{
  "method": "mae",
  "mask_ratio": 0.5,
  "encoder_parallel_block": false,
  "decoder_layers": 3
}
Rows from block 4 of the encoder, named by matrix and row number. Rows with one number belong to one neuron. Each number is 128 + 32 x the weight over its row's rms, rounded and kept within 0 to 255. All counts start at 0. Numbers have three digits each. After the name is the row's rms in percent of the matrix's.
# gate: MLP gate (encoder.blocks.4.mlp.gate.weight, 512x128), inputs 0-127
# fc1: MLP up (encoder.blocks.4.mlp.fc1.weight, 512x128), inputs 0-127
# fc2: MLP down (encoder.blocks.4.mlp.fc2.weight, 128x512, transposed), outputs 0-127
gate.210 091:158092128143108172140147150125108135102119149174132158166121188124156163190114074181128105136091138147084153126129103132097122112149173109146175133101127095050158094112158152172160150169146166106109155139182184099197076108077096089088112100075117139171129121150137208103104146125155078156153072086124121135105092132134132107179139097085062151113133083148187140146107094162100099135174
fc1.210 081:167071126147112116131091159124109127106142094156211142167082138159133157119073085177152089129154110149108128137154149112133201135110162076156150117083112057101105117167138136142106145099148158125158137109139145120184122082137168125096118108101088127168153119092107144066126104173164097131100004111130124100094105144156177058165144084091060140122122147169187111150140120134119095130136
fc2.210 087:110132162139127133085131107130159140124127155162097125132134140101162097118096090211210176144163168143131093098089140181086116138157116139138124096125129152024075124151089109094091100138115087112101146107152109099155141136150134098113118110148127208092135103143143150134146156126145141208112163115062118114135078138128106119080118074150095109118182111081076201136155179150148117206106
gate.211 107:102071096086117149143063147143160097155134077178127158172126141155126140113143131083090109077072119106095135116142079103145100114183158079202101113096083095126177097094102119218086103081135134169122150149110093138191124137120150156081090121114071092178071119129128158140129183128153104167103104139130092123145121071106130147167129150089088127150170105165138122198106092140112140144158
fc1.211 113:170160140131144120134158101129131191092100165098119100132188106154136137153089139188147153123133177122152080129116120136102187117044104149095144131166179135121091155110121115040200128157115165085135124152187108155100071097145101122176175090107131125118203176146102079102087116076080141112139117123122143092097152193161128122108097099158157174134115103136161129084123167154138093086098
fc2.211 117:169105134155066174143201088108118071077160134087112138148096144159121099125067091098169159097072141112152113083108132134123172134134123112157112124111112117126214090099089140137099114143122107162102128162147166170145097127135138157134120111104066180182159069143089144137094129061130123047158105093115161086153110150106178143146129170116133061166191165102132158114128163128143144175149
gate.212 084:116085153096162075081116120125143143105158080140100104076138138120168133144093095143111154160085123144114109079141074165138146092144133150101114099084110120130129167088192088095133119163149164135167147148126158137106091127102105094064123100096086069207192113166110137168093101132176085148098121103097132149094125135175163107061114148089161115066220104122138131144154060091107139157146
fc1.212 073:122106107131112178115140164194166109142150171134139106147097107182139113125173101157130054139102136082110131137149119139072083096152086160141099171102141123116200108183101131134164134067107136154128091128093086102151171140144070140181104133137082130154061144147033130133131095102151136100132089139123158124113105189096078171117146114179121108169104173124128075152058107193128111107146
fc2.212 081:120136174160151145107053135156148152091145180167156136099082111087100087179069123191097111089107162106195128146153157129140122096119091167177147094116160131081129098122158158085169142124120115140183172114137113044157127096142146103152135101131191128085163147089120091161142089166095107108157103128169090138146094100153184136108133145142168114091120129080179131143118095098139089039142
gate.213 084:147198117136170156140150146146125084147131123151165107120120154058134165118122177117115082123061159102113130153167161122116086129148108124150063087185092168166141116142083187142172153111105135118133076169081113082163120120093171112081155096161171073108152147171099141169116113139050083125120173182114134126157109097106147187098187155115163127161129127057096089148119136157118112085114
fc1.213 083:104071135076074088149121110119126119134155159140062153188144105158163139132113129151132094115161121149113132114100117132134193135124073148134186156085112175081069134096159094160124103225130172135163161135145153178115118113185163123144115174132096162116114111044158146085170138190148136156187188113118120150152105125179127062077091137125170146136113145158117156110139133142138091093092
fc2.213 061:170211149155125164123119146108118121141142167162134139070078120022101131135149114118111189073119149144156131138141143138111082144082082126127137153157095159103180114115060126123091146082119106098104097255144132093079120110122121134074113145125108105124151138135103148196144121126137140068126135123149113133162134143114123140126129167092141101136182123132112129135120150125127108106123
gate.214 098:071135157115145111190128147122119143092126097153138143096089109177108114154085123098116113096173161102147159115056115149123123147155120129074134095099118192175138106188153139120146119100143131088170145170189109160170173136108122072103073063132126173145129117128061161110132173094092133116139118068080141107189153111152098134108159197113121104132134178113081159192171131185140171168143
fc1.214 093:129145117138154129106123119166090141113127143112172138089159146146160142089101176086164110162088107140130117159127160093154150144161177133182109104116090113132127121089191189152146110178127169185122130144143115138097092111172160141116140136159054117123105001133138157185157045235112173145106063136139113125159123104112188140138113173129126126111127117152151133099135089082122151114136
fc2.214 100:100115140123138085144122168124164087143139120154096143109083147130166167159125080117083190178159099195087148120138096104123155197169167086063143128051119173180094158170113140143072146111150100125114149119163173176108147122106135127071069117126159063126157133144125102158103151203140143164124134149144090167164131137144094103150142168072074097143122114108132062146117083144140096088121
gate.215 111:149033096101138138100166101152162128139050153191093100142138125127149123159085158138159178120153105180082141080097068116109138113121072174157132077122121157133126165114185107141100152105124117153162112140134150182107179175109135092138131080137117131143158068113118161186042125109142110142131176119145176116074124133172108123139086098070108140141164186147121110158131085074156109128145
fc1.215 117:141109120106108124105175115133127164148076137145147101124108119097165114158121199131159157103139148228081146129130103145115101107132093176139097040147160165071146123113168103104097161068106098163175086129167078146058154156132123132134125076130139122136151080098106186162069136101111111127163171176181167161103107141137099159124082070073130098128147173119115142148175125076140104123108
fc2.215 122:130123138112131122133093099103107098077154158160184144108113102128080141145163091162067174086114121134136096174130156145158121165092123091133136147140092086117101165102092147152132096210114139160083159114156069114105116097207131095167160135124123185177135199183161100135180144162134129129122168125093083135195108104096110116109119119131144196156146191189082173119164113115123074155103
gate.216 104:161101099142131124106100148143158144131153159161136135129144103136106123165086081126124112200104156132109076085157151131129115103151186126103103046063117110149178076164134128152152119115153168116137150147106184161117110099093096116084124141152064171123187125106143156126114163180129111163110056071120167104084119093137147149136090126090108083069107121061172121154108035168104172113154
fc1.216 121:117147096098101171151148134120106098135086095144128122165104139110132127084186135111096138046166117088102203161127093149141147122091055134146109194172119138142140165085070122129125117156122155129111109160187107086132163151143124125170112160054130139174073134178066125123127095087127118116138219146098078132126121131109053128119126149149161172145152125152070126108142170106149069182108
fc2.216 123:149120070068136130180082130086159141174116055176201100167094112094170159136146138054114091064156125157088122148109152144136133132090089163166125103113141154115102115126160129088145148170106133118146171134138080135107104111120101088194170111148156157135172160100193124127134043122137079143094126112161143147160184094166117115068127184081122173126121150109135131124149153169128075140131
gate.217 101:088120154169164167127121120179182106165122140169110163164170129216031110138121123156165085125110108091126112056143113113108159088133155118098149178151162073167125126146148096081164098140102112139141132217146140087155138148122165185108105087144096129139078096173107131174081152065156150113114127134126112081071153127107125129178168116114099132173091148132149121152111099173157124143165
fc1.217 100:145091087104095113137119138062104174092121090130145115114172117083188148116131155110116125145170147201065121192121132161142093128119114118134135064121086116102104083149155160120114159170136126174144148103139123165140086110102141115165130141134133134136183211089120117091163111189139076119131098094178165144163145108217126064070071152159158105097167105124149161117167148108158136113071
fc2.217 106:095045141145139059100109125163166114204136119188105113118159172164168108125141114153121103175146142146084150064151093103098207093187161111138127123064195123153142158115155088095131115092117139105186172132151145153108138128063128179096109107104118084107083101144126185126109142147121140167097100160129076121083141155123120140156167103141055127111111108111176091135076142129136107128149
gate.218 073:095010144130129093118099134139137158137159089136080148085122117139154086128126097091132141127078115135081073061155055162124140099184150108145141103078171140124118120129175108117163099138150145143182163212114176153030103120159084120153117113141096106125133137096139100165082162082130113074163078143123178145136157135127152185114144131105141128140150126148184156131109080120159144133126
fc1.218 071:136120123159104106116092102143161110117129082157151125115149108097158125126094130109097103131144151092114119120174103130130053189022062142069138068127145061086144100111151105181162136155175136153138150154115134071104097108175129145143210103122128176144161080102133165167129114142108169084133162144131129126159103105153129126198105135097093167117078159141157190079143116063120144156100
fc2.218 067:175196148123116138154148124122166154128154235090204140059110138132048121201108107156124181091128129115146090147121113132171158144074110097097130099122094109191139151124084140095147157158133128081161137061146137148109167053141145098157171138139111186131130073114124143108137134106124175072149082120111110160116138134122101147140142097158142107131124188156085175105147110177141120115135
gate.219 096:198152168108129113086191148128125155111109148137149151111135127101159157084129136171150192163138076121121175124115085132161203153086113090144061093142087121241140158084166108132156116123114138122092125120121140179113164136096155124128125107100083140122125074154097183169118134116156145109068153171139133085084150130130149166143107111108130085112160103162121150132140103050191090187125
fc1.219 084:107038086110148201098202144133146136161123130178092166148058107118120043158132107170143113101144101137120081108071192141094112158122131186136102099088129181093170119142124191134145071129092088115112108128135072080134087142143065108174152084055097158113154115117149160099124138107159095127119111140133136167091116163184102154158113160125129136097132114104152113136149131142158147125111
fc2.219 092:120097158159126197118089125111159132129105166138110134147101116059178130129175104178149096123111134165127146126148142145096128112133124102155147130134129186126112115166094135116169119190096117146157193144102203117110115121172167078079114178113158128119069070105108031104114107140142106132108221109118135116165061109038171101089138146136163120131116097147136113110097119156165150068119
gate.220 086:133133129138156120202077125153141105117160080180133110146095154113136155089112148115139091161131110138131211097142051076112126172167128111124110145067114085176125144156160108149188134147146119164132109177164207166082149112121165137110103135083080115132114117152112166150118112188153107175133152124129102149168144109088129108172116110129153101090141124101128057151154004108100126154119
fc1.220 096:163120136145109126090151113119126148109069185165104120135172121130102125177098127095164136161063165116134108088210195109149102083148173108114190089129196093124151074173118168164141159135137099102118161097108119140121092089160139155070147141114137128111098094122075055072176149125111146045139089078142131097121127171097171156153113127142126181183121144112141142134136168130125148170168
fc2.220 095:078102127110132105127092111137102139130099058170109091205151138133132174108149186153096067133163149134105152171169114077123130054132095128180124120179144138122072176156156104124103116117144122148155165109123100098096170141143167111147116161121135092048053155124144105101161102204151146189113118147139099177115176109120123112126139133169141158107046120125144076123125162138141053115121
gate.221 120:077110146078166135084181168132115116107141106149096093127104141178153131145108154095107139132193134136118128150102072205106128120146135129056108144137163150157094132104158140149158077094130195137114107151154121162143175126106116098138105154179107105170176145164095138164053162146096097108152133142145088072110116166149084151202149047104192096095177152103115138151144112147103189091129
fc1.221 129:071117161061138107078198156106134125140161127100092101119102167164194136126151160107095167139168121159134127124086118178139147151127176131030137153144132140160066137124123120102149122104139179109119119092120171122112139135123160084129141172178124076142158149162123075184047138167106092129152140140106092083092120170122092152180142067123169126108160174085118130109155122175077141076119
fc2.221 131:116167120106165177098127119082180166166146139162167117096101128126150135134150152218093111062110122103100130101134117163110157121127123162133163122157125125105134181116089080119164154069165139088120075086120077088170144103094148088157096127146168158113121154089122167029117124096127112129116088086101101109078164101122094078070151178112199116110150130103164139091054145126120119129095
gate.222 124:090120103153166141178089149111148142145103066119124116087020140135148085111121102107156141107174086172120194112098102131102154181099116160082143165150129158135141085192126133163111137135102101122148174150175174165070147129115091088085109156122152132151115117161078100110132167066123144124108125108134109131175122162185088123151132163123038133093149124106102120187180131174100180140146
fc1.222 131:140126157103083135089229113126113188127161170140129134131168104132145169115111177134138113185073161142126094150133160116128125086198134112194114133125133099103122173081171102083161114150117163143151103114129068114151096145119157178161138120189092092139114132122186154109123078176146095177136131132108159136061141075131170134117127111102181119132094144129183117068100136077171090067152
fc2.222 130:094133109091180156171082144099179128135101106082159104151034125113140123154156125054111156113174091111113154135111046150153130120122098172072158154109131133135134128159173127170127116144116118101144186160128156117038162095167118097096137157127155062121089095138142182077144147153146179150123090121126097181138176174140070080139152141143128137071068116162121097137145152124121141157135
gate.223 102:118088093113129075108107108135111156077173104173079099084094108122116107129083113182116089179129084124154146092144107118079067109138102108102160137123078099104097105111129144210140143193136149206132198126132174181154116148180120148104163108119099123165099125169099122120109097178152149157135094068172125119158094152106126118180080139120133119082124116166102100164165090049135152100142
fc1.223 097:143141166151067120128123111096117117177144155158097147116083136178191154133141169178085094103190166087126163095151168165120124110110122093137139095136111105096116083169128121165127145133150167126104122127135229145187177122062075121126094208135163103151112100096130121106129073150134152133115128111150144169107180161127147122128081102118201125095158114241141123103120118114105156118135
fc2.223 081:081084177218124146147184123110136180145118148122107127139150174093100132109140172202169089175136131156159131164176188121139037162117058109128153097188129123114104135147053119138086144132103112104074121165128135125154180101137160120121109156087132091120082116155115168077155153098136161121142149133106109130123168142086140130152098072164129127068147163116171159127152147170148088153096
gate.224 106:185130174110104128093126172169120097110197129161137060077113094155113109150090083164140140135113160136130119128186139124140107154138146097101130154033071114175144135132102166104145118120154106145158139200108145126132119079138158073113136168141068144165138110110109120097139122154077088088132077096097100063155124109168157096115137061148135120096101136085158154150099063096158180177169
fc1.224 122:137124141079111112079103153168133097174137118172116106160103152161178076135175093085108140088058167152111125107154130155090187095123181098130106195092188116127150131101128156060108131132167150103174128153130107072151147175110144139150156165147169116125146185138140069088127113129115115124175077148070086112125074123150079121119141105152104131163151086152146082107034115159119122106167
fc2.224 120:093165152161150076163202136141130120079104123161092191067109131133129157148135174140127120187131071194087166107097197087094076139193128061116115084129110204149147166092145088152139111103114105135098139126123138166120094182168092149076101103116101161127159167128123121141131156176118154148104150145142153129143150134080092130175163122111084084131082126105191114120139132097158087124148
gate.225 071:146089116076146092123134187101120113110140098163129109121151116177144148109098106176107117134102146129098121053079060141084140124132117127181137085130130095129125119105137159161159098168200121198107154176179165173116098115106105109111132145113080096219151135155094099106092130081113077130091118135069138131157137135192162129136104192102125054138140091107164148142118069105187155114151
fc1.225 064:129151148114124117181148112092086143105118179098155105046116163115085165150161146127169146119075105123121129138115129086171163165103149158080113146083128183132106093148129140155067128094161174126087121125065166153068142076105101109135154163066130129156140100076120181144126124097113110140128051117085110155092107122145131108188108175125105155171053112126120120131231105140153086138129
fc2.225 052:101143077126115098181111126135108051201147097154126104175182161131212113145134130056087123111164121111098116085135139113125154106101095092125149176170135081141085138133142144112145154104148135123153111109127127136126117144145154127130114099165164150093080092133198083105100065136110130147137125110184134140134148124161061088133135200020126133154086106179086116140086163138158175115139