A small masked image model, trained from scratch.
Training: adamw at rate 0.0018, 4000 steps.
Rows from block 4 of the encoder, named by matrix and row number. Rows with one number belong to one attention dimension. Each number is 500 + 25 x the weight over the matrix's rms, rounded and kept within 0 to 999. All counts start at 0. Numbers have three digits each.
# v: attention value (encoder.blocks.4.attn.v.weight, 128x128), inputs 0-127
# proj: attention output (encoder.blocks.4.attn.proj.weight, 128x128, transposed), outputs 0-127
v.72:535434516526512484471463488467470488527542547542462505496508501504513512496493485520448512528501471507529469477518486507515496491434462491500510485453506481521463523500513483493548517521491514504516499506522512466480492489509510468483512522519488531500528464487511464481482443506555528516495498504498515520459500540534531488526504501455537527499478497523501505473481474496538468485486
v.73:512454507471473502435499483481496489523479447486486528532527473553488474515495499462465560510461466486542526532504507525515547508504491544508515464507508495552463514494522539502507504513494513448483483492529486511542503502494560515523468507486486512524503501515506493459485506540513484520522502493525501542481506530500509471483488512439490502486482487513549491496486465494519524510472
v.74:493461523476513490483515504503489526521520478496472500494451495505498471477490488545498472513519510498534448516495542527523470497502442519506516487506525489470498441548581514530476519496497444435510490501507490498501503478552500514479522507538514540501537466471504541514477449477540532481503491498473513549459537593510519506491502500513466495478494490489495504470450491529468467477517
v.75:499493510456498490487495497490512507492508500496492501489538470510477496495472499493517526519488472473515491495468512471488512451506439503485519483504490463468454465491570463514516479523496500449519555490505483490523457466524539503506517484533536522495570523507520486524533481482519507491501512491538498522450530593523500481546485465470480555494504483488527514491470478484473503448504
v.76:486542508489491500526520506501520445490514510518524522496527511492499496487532518490496517451480487534502514487505502504501490514485517482532476516474491500509519520491495493499518498502522489546535490489511528506484483556465503525507461542420449468457468485502479513492504519467495438513507538497499530513538496461494509502506503503484526458484511516560503501500512489457530482523497
v.77:478503474499449498528547511500511460490472487472493520454504546468497503498532524501512502465467500517482541539480507482486515508513500496536482498500468516515529510519464508505472514444521513536525460506509544551507528545480511522520426541484502483515477456477498541484515540499500509478504508488523488490520511503483511512530514534484513454509517528542525503536510492497507508487532
v.78:489491506502552498476474487517499535524518495511474508496513480519514504508484497514505495570507511520510464498459494519466495491527506540481507494525493517475456538498499498475525475517464477464474492501483478520520511510509461499480525460527503500482542531522555481494505526526517474523499459492492494470452464525502484504504482488499479497527484485450485537492469519532502535483485
v.79:537501460508459508483489510489485467489469497460552507489547493497420506480515538461509490485525490463492534510517467501500511504439496493531479509521501468534477519512498524527475534485483526510504478502492529490552526517427475501542486522453491502492457488517489468508514486485498511474522520480511534500507502487490458517482485464497494495515496519530513510501534485518543495573523
v.80:496604515525460501553527505487483434484477488492462524525564513452462495481509515469486487498466490444501517516493494483475498508499472483518496492543501479496515537498487496521530489470507462543458487511475484517456468577504498522488451493533533508514461524508504526495481523493496508503500527482534507490506463485486484508494521552478556465509518507505489500495546526530471522517506
v.81:513546480500499522509514480517512480471496489500512520529505560466494480505550538513509457425495495472521519488542536497478524523514550454477527495499477513510522524508457502531510507473455520519469486504514523484544485501492514551474445502460502525521456496474496526483487525476454500489515531507488497485534476435463461475487497449484498494491494493545519489488513480479484512520495
v.82:507498456471492519542511490468488505532495471461504482499507438556540523451506477408489510497512524502489436482459501513478514503491526516493554547529472496496496500484523492485486508487525440484540513523530430524511498499536462485550482500544525523538561547469519473514485504491525503511468468503505490499499531572545521468498496549472508497491504495486502510469478521518454500532480
v.83:473499515480509497490536481513522514527479558490487502507519473489450509504477512482522537526495490527497454472466498515530504503482504497455505500517529477498464518510570461472485475541493461480501559510460438467499544490511502480534524497512544509523499541506497468466478521473536506486501496540490532512423505514546477510515466507476496535523481513537467495495506507526520504494516
v.84:494465511484507517494457503489522521518532500515525488462525457535489531497471491500497578478497488500516463472501505503515554472479494524501528509519500500496451480516578489462528505514499491418502523497521457495467497479515506452514543489539519543511542506523491449470486468508525513476514466485502481506462508567518518457490502523444535528485495489477519545490451504512529479520495
v.85:499527531504523504477495515507507537489498530505480487483520511516475531497480525515498527516508502505498460472488511527512482462459476496510517528497518508498466509490522487475539526574480453477493506501514446463547484466537536487504553478515506543488508523522504459495519500484508484494493484497464532466459478524524473494516506461511515516476488505473478506509488503465480485498508
v.86:439518517460536500501524481503503516515467537525471493496488504450512489505488499508529469517504481494486505514497489477489458517505421522524500494529524507435518499473503482515488474501499460495513469497467487523498544513503463514500524459468498489483516517463494513539481503467482485486496528524503523512480486527472498495492526476547517539474486499473511479479481514503477472494509
v.87:483540493555488493504477498487482470507495527513504516510500536471473509514497534475510454525506511505484488536464502486492445523490500471513496474554490475516522487502488512570520528481502511526485459500528478504481494513523500501462456514527500509500477484487476542553510512505486524474480497497525515470510452462477477504536470487460504447459520515532491480512521500468494505489514
v.88:493508519485508445485504484489498492489515517494524454483461446529455486455496482486495563491511526489501473478504524487495543437474461509521496513503513482530515490527539483447474500493493494506541527495471486497471477459559533497557542478488492514511502482539496494498479443504474524515489492501491490516494576541507530502532517533507525539525475486483486478518477505491495474500501
v.89:527528518476507511515495495503491489503522502521461482513498499462530481493474500485533498519517494465496479479498508480490473516450515529486488503503506506490542478501489479466508508500489472448482544489454529507524498537443444481466529470559484497488497466508497496485488490486501509483497483517448534450504480486506533488488511532512517505485480487492499495457508522517491503497532
v.90:508508537505518487475531504528520479490516443483508492501473495508491508523496488473488547484492505499525476548486481493511513491539489510494478468483518487555536504486505490452537498490522518494527486472500546482493457493489526510503505487494490471489508451507489509514497517488487536473504518501469545491524515493515520523509490516491513480510518513499519493498523480491494509479511
v.91:477540517502476518511512475490514492499472542506515546469492542470466482506485506496506561495490481548522512570506497494471473528505505497506473460535472510493494488495479502496528516454502506479511441507552531507468475532464476517472477499508514516481486477521473505510524516508521532506513520505522535500479469465455494528513511459484482475499496496538498500496528500509542495520510
v.92:473617495501487527543541517503517497514456486538500505510495548430481503522523507483517464507509484493492536537489509514452473538513474487524489478491506504489512507505447503516501510507491509525491455500500522503519482540485458514465490498451500477482456483505499505485495512487484463511508536542482527476546451439439493479493490512527500467484503507521499454511526506484493511504483
v.93:476498503517570481441492486494481522503489527528490507511517498516475504492509506526516500545528474524497483496486516496471507480485465520493482483518520520449453497477492541499484492528473496477493512499480477501486528473484539463475528510544498509505477517542507482502512485508484496540511530508519520458488524521515457540498481441498485506521524497489518510518503486509482519463519
v.94:526468469466477503483533520500502536532525500474493457515518443524530521492482494491478524480491507477492494473498509521539529429500506526483521540478520487519501470488591497475503521491530483450519497500518493475472482492521549486507493474534504516529535521493504521456480505493533498548474477496471489516427501537516515464501466540460530566492507504509490501486454499528488471474493
v.95:509563495498483488536529513502493492484500452504507490508512542454535488496548526460476469473510482501500514519516482484475510518517519451487490506456476519520515516478433510503541518515512492532499450498503550501517510519428485511499454522490495458495455492525512533507495531498496489506502517510484488459539477404447449504477508515493504476472514512505497497519546479509506531552476
v.96:481503453550481497506470522490525490521476522482500514504449527528456500521474518482511425508462460477532497508484509499517447481563499512467482490530508482487497501468485486541508486492511509540476496504500440482547507466512506517506506534531534531518485488446497499524535526507493515482526447511501509503520516525512531526498499498504524485498528492500491520499534531514494529447532
proj.72:513598488511521496548527503487504487492487437469511511531453492505509494498493505473538478493487511465488469516504567491489501456530520458508463483559497501462461471519493521519444487464487466467470502450464511537499525480477508513513490492491530476550463517526490497534511486482481459477494502495500486480554502492521484490507524519544470484497545512457535514532530513518494508492516
proj.73:491540487503482500544526508500508528490518572499509481503470503470511535510488489513526433512487493550475457429523544498471478453503467449441493515533504513442516499466489482521545506474494452528503513461442510504481538489524477485491501507519509487497478504448496500525487480471510514456516492479463494463509505487514506511514546490578503480502540501492487497502462489506520501466475
proj.74:528533517497509505492508502499493510496496487493493483501555492489523510516502531484494495521535481548451520470541503510455508456538531490413500496498508485501399525479476478463488505464508536546521541473478522512475536499472513499481483474504536456471435482501521422517493503539472451522487468492555517505526461416506493505497535534482509491522476499457486491522549475489526556467487
proj.75:499502536496507485482520492495503522508522528504498479529414475471540502510468475542505484538496498566492457471538529513473460464511493501492503506545511493470481516479485493470489514466510477532489453530482520484471527495501513457487481476525533453488429455421511487522485495542464486524498421479494511520546452440526489511482529531542517478489515495472482500486504457515510515469478
proj.76:501475479492510499507483501495494525501512492509486471504502504516473516493490473473487513530477501462475541527505495490505539563489495492480488493515506499512530492493468486526485511476498521452476475492481460517519518477515476493495522521550511538507547534520491509486497490516510567492498507507432449427481550536490491503501518496519466515515529499464511504495516544507484494537524
proj.77:497506502491485508499497503517483536465513526551479494553542488536475514496473512488497497538514487499500521438503479493499483514511526519413505507466498501507488533474483476481559508526517469451491524500491437473544518492485467489479525531510464550479543567533503458456501499506525516525483540494432493474477518483477470494466535452547451486486476500468483487517491530496521516562464
proj.78:483483505500513499514476495517513494495507484450509478493462479489495511507518488528492494452524494486513506479553505501560505470507493487521518498488504498498537482519521502503499500518502511558525530520523520482477447493511526521519474475472529447507469476471512531529509505501474520490497480487532495553537510467493518491523505493508525519494522496524502489496504483505502488492463
proj.79:485522486515504495509553509471485528517496508539491511511460529488526500512494492500473504521469493557500502512476537515464480512523493498440486514490486504512546510474478489519558489477491506469461502501506466485469506498528469492452503564536448536536539525478477570492485482523535487487507522514436442450500537505496545496495549536531525478471481504462492497516456500505493490512505
proj.80:493416504496511509486489494533501545500510511520527506439423490539484502496490461522509530506454504542529517478534495495498522482520537507514470511465488512511552513455507505469493499499505546473524507574526485480533494468484476460519487512476433492545553501527495526500504488516496506502492479530458484519490567484485512518487494450538457524495488498496541496507476473501487488522514
proj.81:511433503506455511484503501505503519496495513503504485514544490520476492488468463454527547517503506529489509503474457514531460539498445538543472486447516502502529499464479487487491496532500464476534529491492449519460516514472475482545504517514499478464559522515503507484503513474542532499491530498474501477462558517493524516505498492545511489501533490502516509496490558509502464514514
proj.82:487520547502476502489491502502491521489508553570507508518473536484489503519474520569544470542486511499520477490499519496494466436504482483502443500526503506472459501487485500483521498497505539485461499510460576468508526471485552501470511498488460535477424455518497492484514495509496484478501499468518527511475484492483475546487481463524496489500492504498485503503522406482489506472487
proj.83:483493539485487511489452497487475484500508462510502496478441488521566505502466473546494497525487490510532495478537560520448501450543502536597505509531479498483514480481483515499529496469497533533489453514516536482508444492546530510466493463500479480481455460498481495561504495551468507530497444462529483503564480529487512506497549521521497467485499491423540502512445466496486507479482
proj.84:497569519500501495509515488490505509503507520507487483544453490491531525510495490506512429601514509513473476498503539496471445444506479480478459501568498515477478486485503494511478506475504519540466477518438534491517521480510528500485470490510501466514420479475502492569505511515487482502487478478543521534535475509550475524524499501552507492485499496490486510500534406498481528437504
proj.85:503462527511505503491466500492505507519498475490508522507449475467562474502485468508505486535510513483534501522522508510493484535523506522530490489526496495480514491503514508499459495476490544521491509531473513502466495500459478504493487471514523464496461477448498532532518507524448497494496490512542473556543490497501555519517495526501523514483526504509525504473526482515470503466501
proj.86:509465516496519510498448496502511489501509463450508493454499492517506478504518483496465510458518489480497505505504463501527520506498556500482511505469515490544499505551510499455484497501507522508491534510528513514485455492515498509476475503530563504478497456539506506486514502546484513515498454504518482480520501450507487504487479522441482507514512526499466489515551501501493512494504
proj.87:514478535503488500479520498530496510472518476512494510494491467508497471509483481506488538473478503485511528486549503486491525492516501524517485505467499492509507514461502499456490506512507515484501530549466502482498482514472489485511508509486491510527549530498506495475506500503482479498505521526477498527504520471489524503476509487534488514494511508502527495509495525501502515525498
proj.88:512511515503515494493498491469505504533498533517509518480511522464554503499516509518497457558526500535492509524483491498457468506502517498491505491547494494476452501504495490526491497481499499475443464522496519512543547479468494474448495494539514520484472503488481481525501506503514494491496473516508538519492429527523478506498484508462489486501463514480492504496494439492496514483506
proj.89:495478477501506505517481493516508447493497447480509510450523499544465523494543501529449502468495495478481542533512493500519530493534535473498473513490473516537463496532520508526471491474496528532488505514557478485477449503508506539512469490467510490543503528559511488510495506501505486513488523520548469510503519498473456490512500480459494506495490492515507493532503499509478497517484
proj.90:501490502494495498508479498489508469504493538512503525482521500519479511484541509522487481502504499499475543475500509496455523524484509480513504509499481505500498511519512493532499503480500484521499490490483494502520508529509487505470503496469494521509495548485479462496497508496506495504492491527509488500473467539491475489503516522484479499508469486512490493531468522501496511505502
proj.91:503462499482498497495505501506505472503498479500479494506500464525520517507524486480467466490510493468493543456549500495529535508515506501470499488464489497547556507492501475516509515496496505523490538538408442487519488516521466507490494514499495502555540541492506506508489512510512485475479493503480450491519534484514508491510537537546504495514512490474512491509489531498507519511499
proj.92:503379492502492499480473504530492491493501498469495507443528487516477482486504483490473533444481504471523529501507455505577535558493536517505501505451510497564565502487498506482497499497494521494514535529507432499474457497488474518522495498530508523519588518520516543507506498512484532491505505515495454472480555480497513528490494467464495521509518497507502488490510553506495486534496
proj.93:493481536507496510508501503522504485498499490451505515486463480471528492493475490522464517506493497509538504498533496502534453499507504504533532500506497487522537507511549491487517511509500511543492489507532515486503462522511496508503499474462514475497518494450521532520516517506501476494510446506504480545509450458493514476515502528522520502447472485527482494489490521520512500499474
proj.94:504543551475505502524488491493493478480500499537502498499488532520498504513500512526518480557498480534500477477487520496436446492496476504517486494546478503455418511515471510486485505488504470518464506474484524525528552476518517483514508471493486491486410454500503423533487503505474480475487462485558545498523467530521480530498505507494490475509478504457512490524516419480493531473500
proj.95:484416437514499509506489510502499484488485538505512547496488529521403490488515479488512498464463500496516523509486488493540493571473498511513492502454501511533586500460469518521501498509498535467509522474546431500483497515496450516523496548456453558503578522479487546456502500478536529482507556500469487477456563533470560497510468448533514500512518494552505497506484584501489466532522
proj.96:511505541498484490475525500506495510485514493541487484475544484496541496506477505513498573492497505513507494487487507502502519507487520495541530514468501509498510505549499501469511503514505512473522547551449558479465469504505505496499530489497479470510513508529502476465487490486490452511506561510519511531511477487500480506476486495524489507505463489509504508471466478498506500507482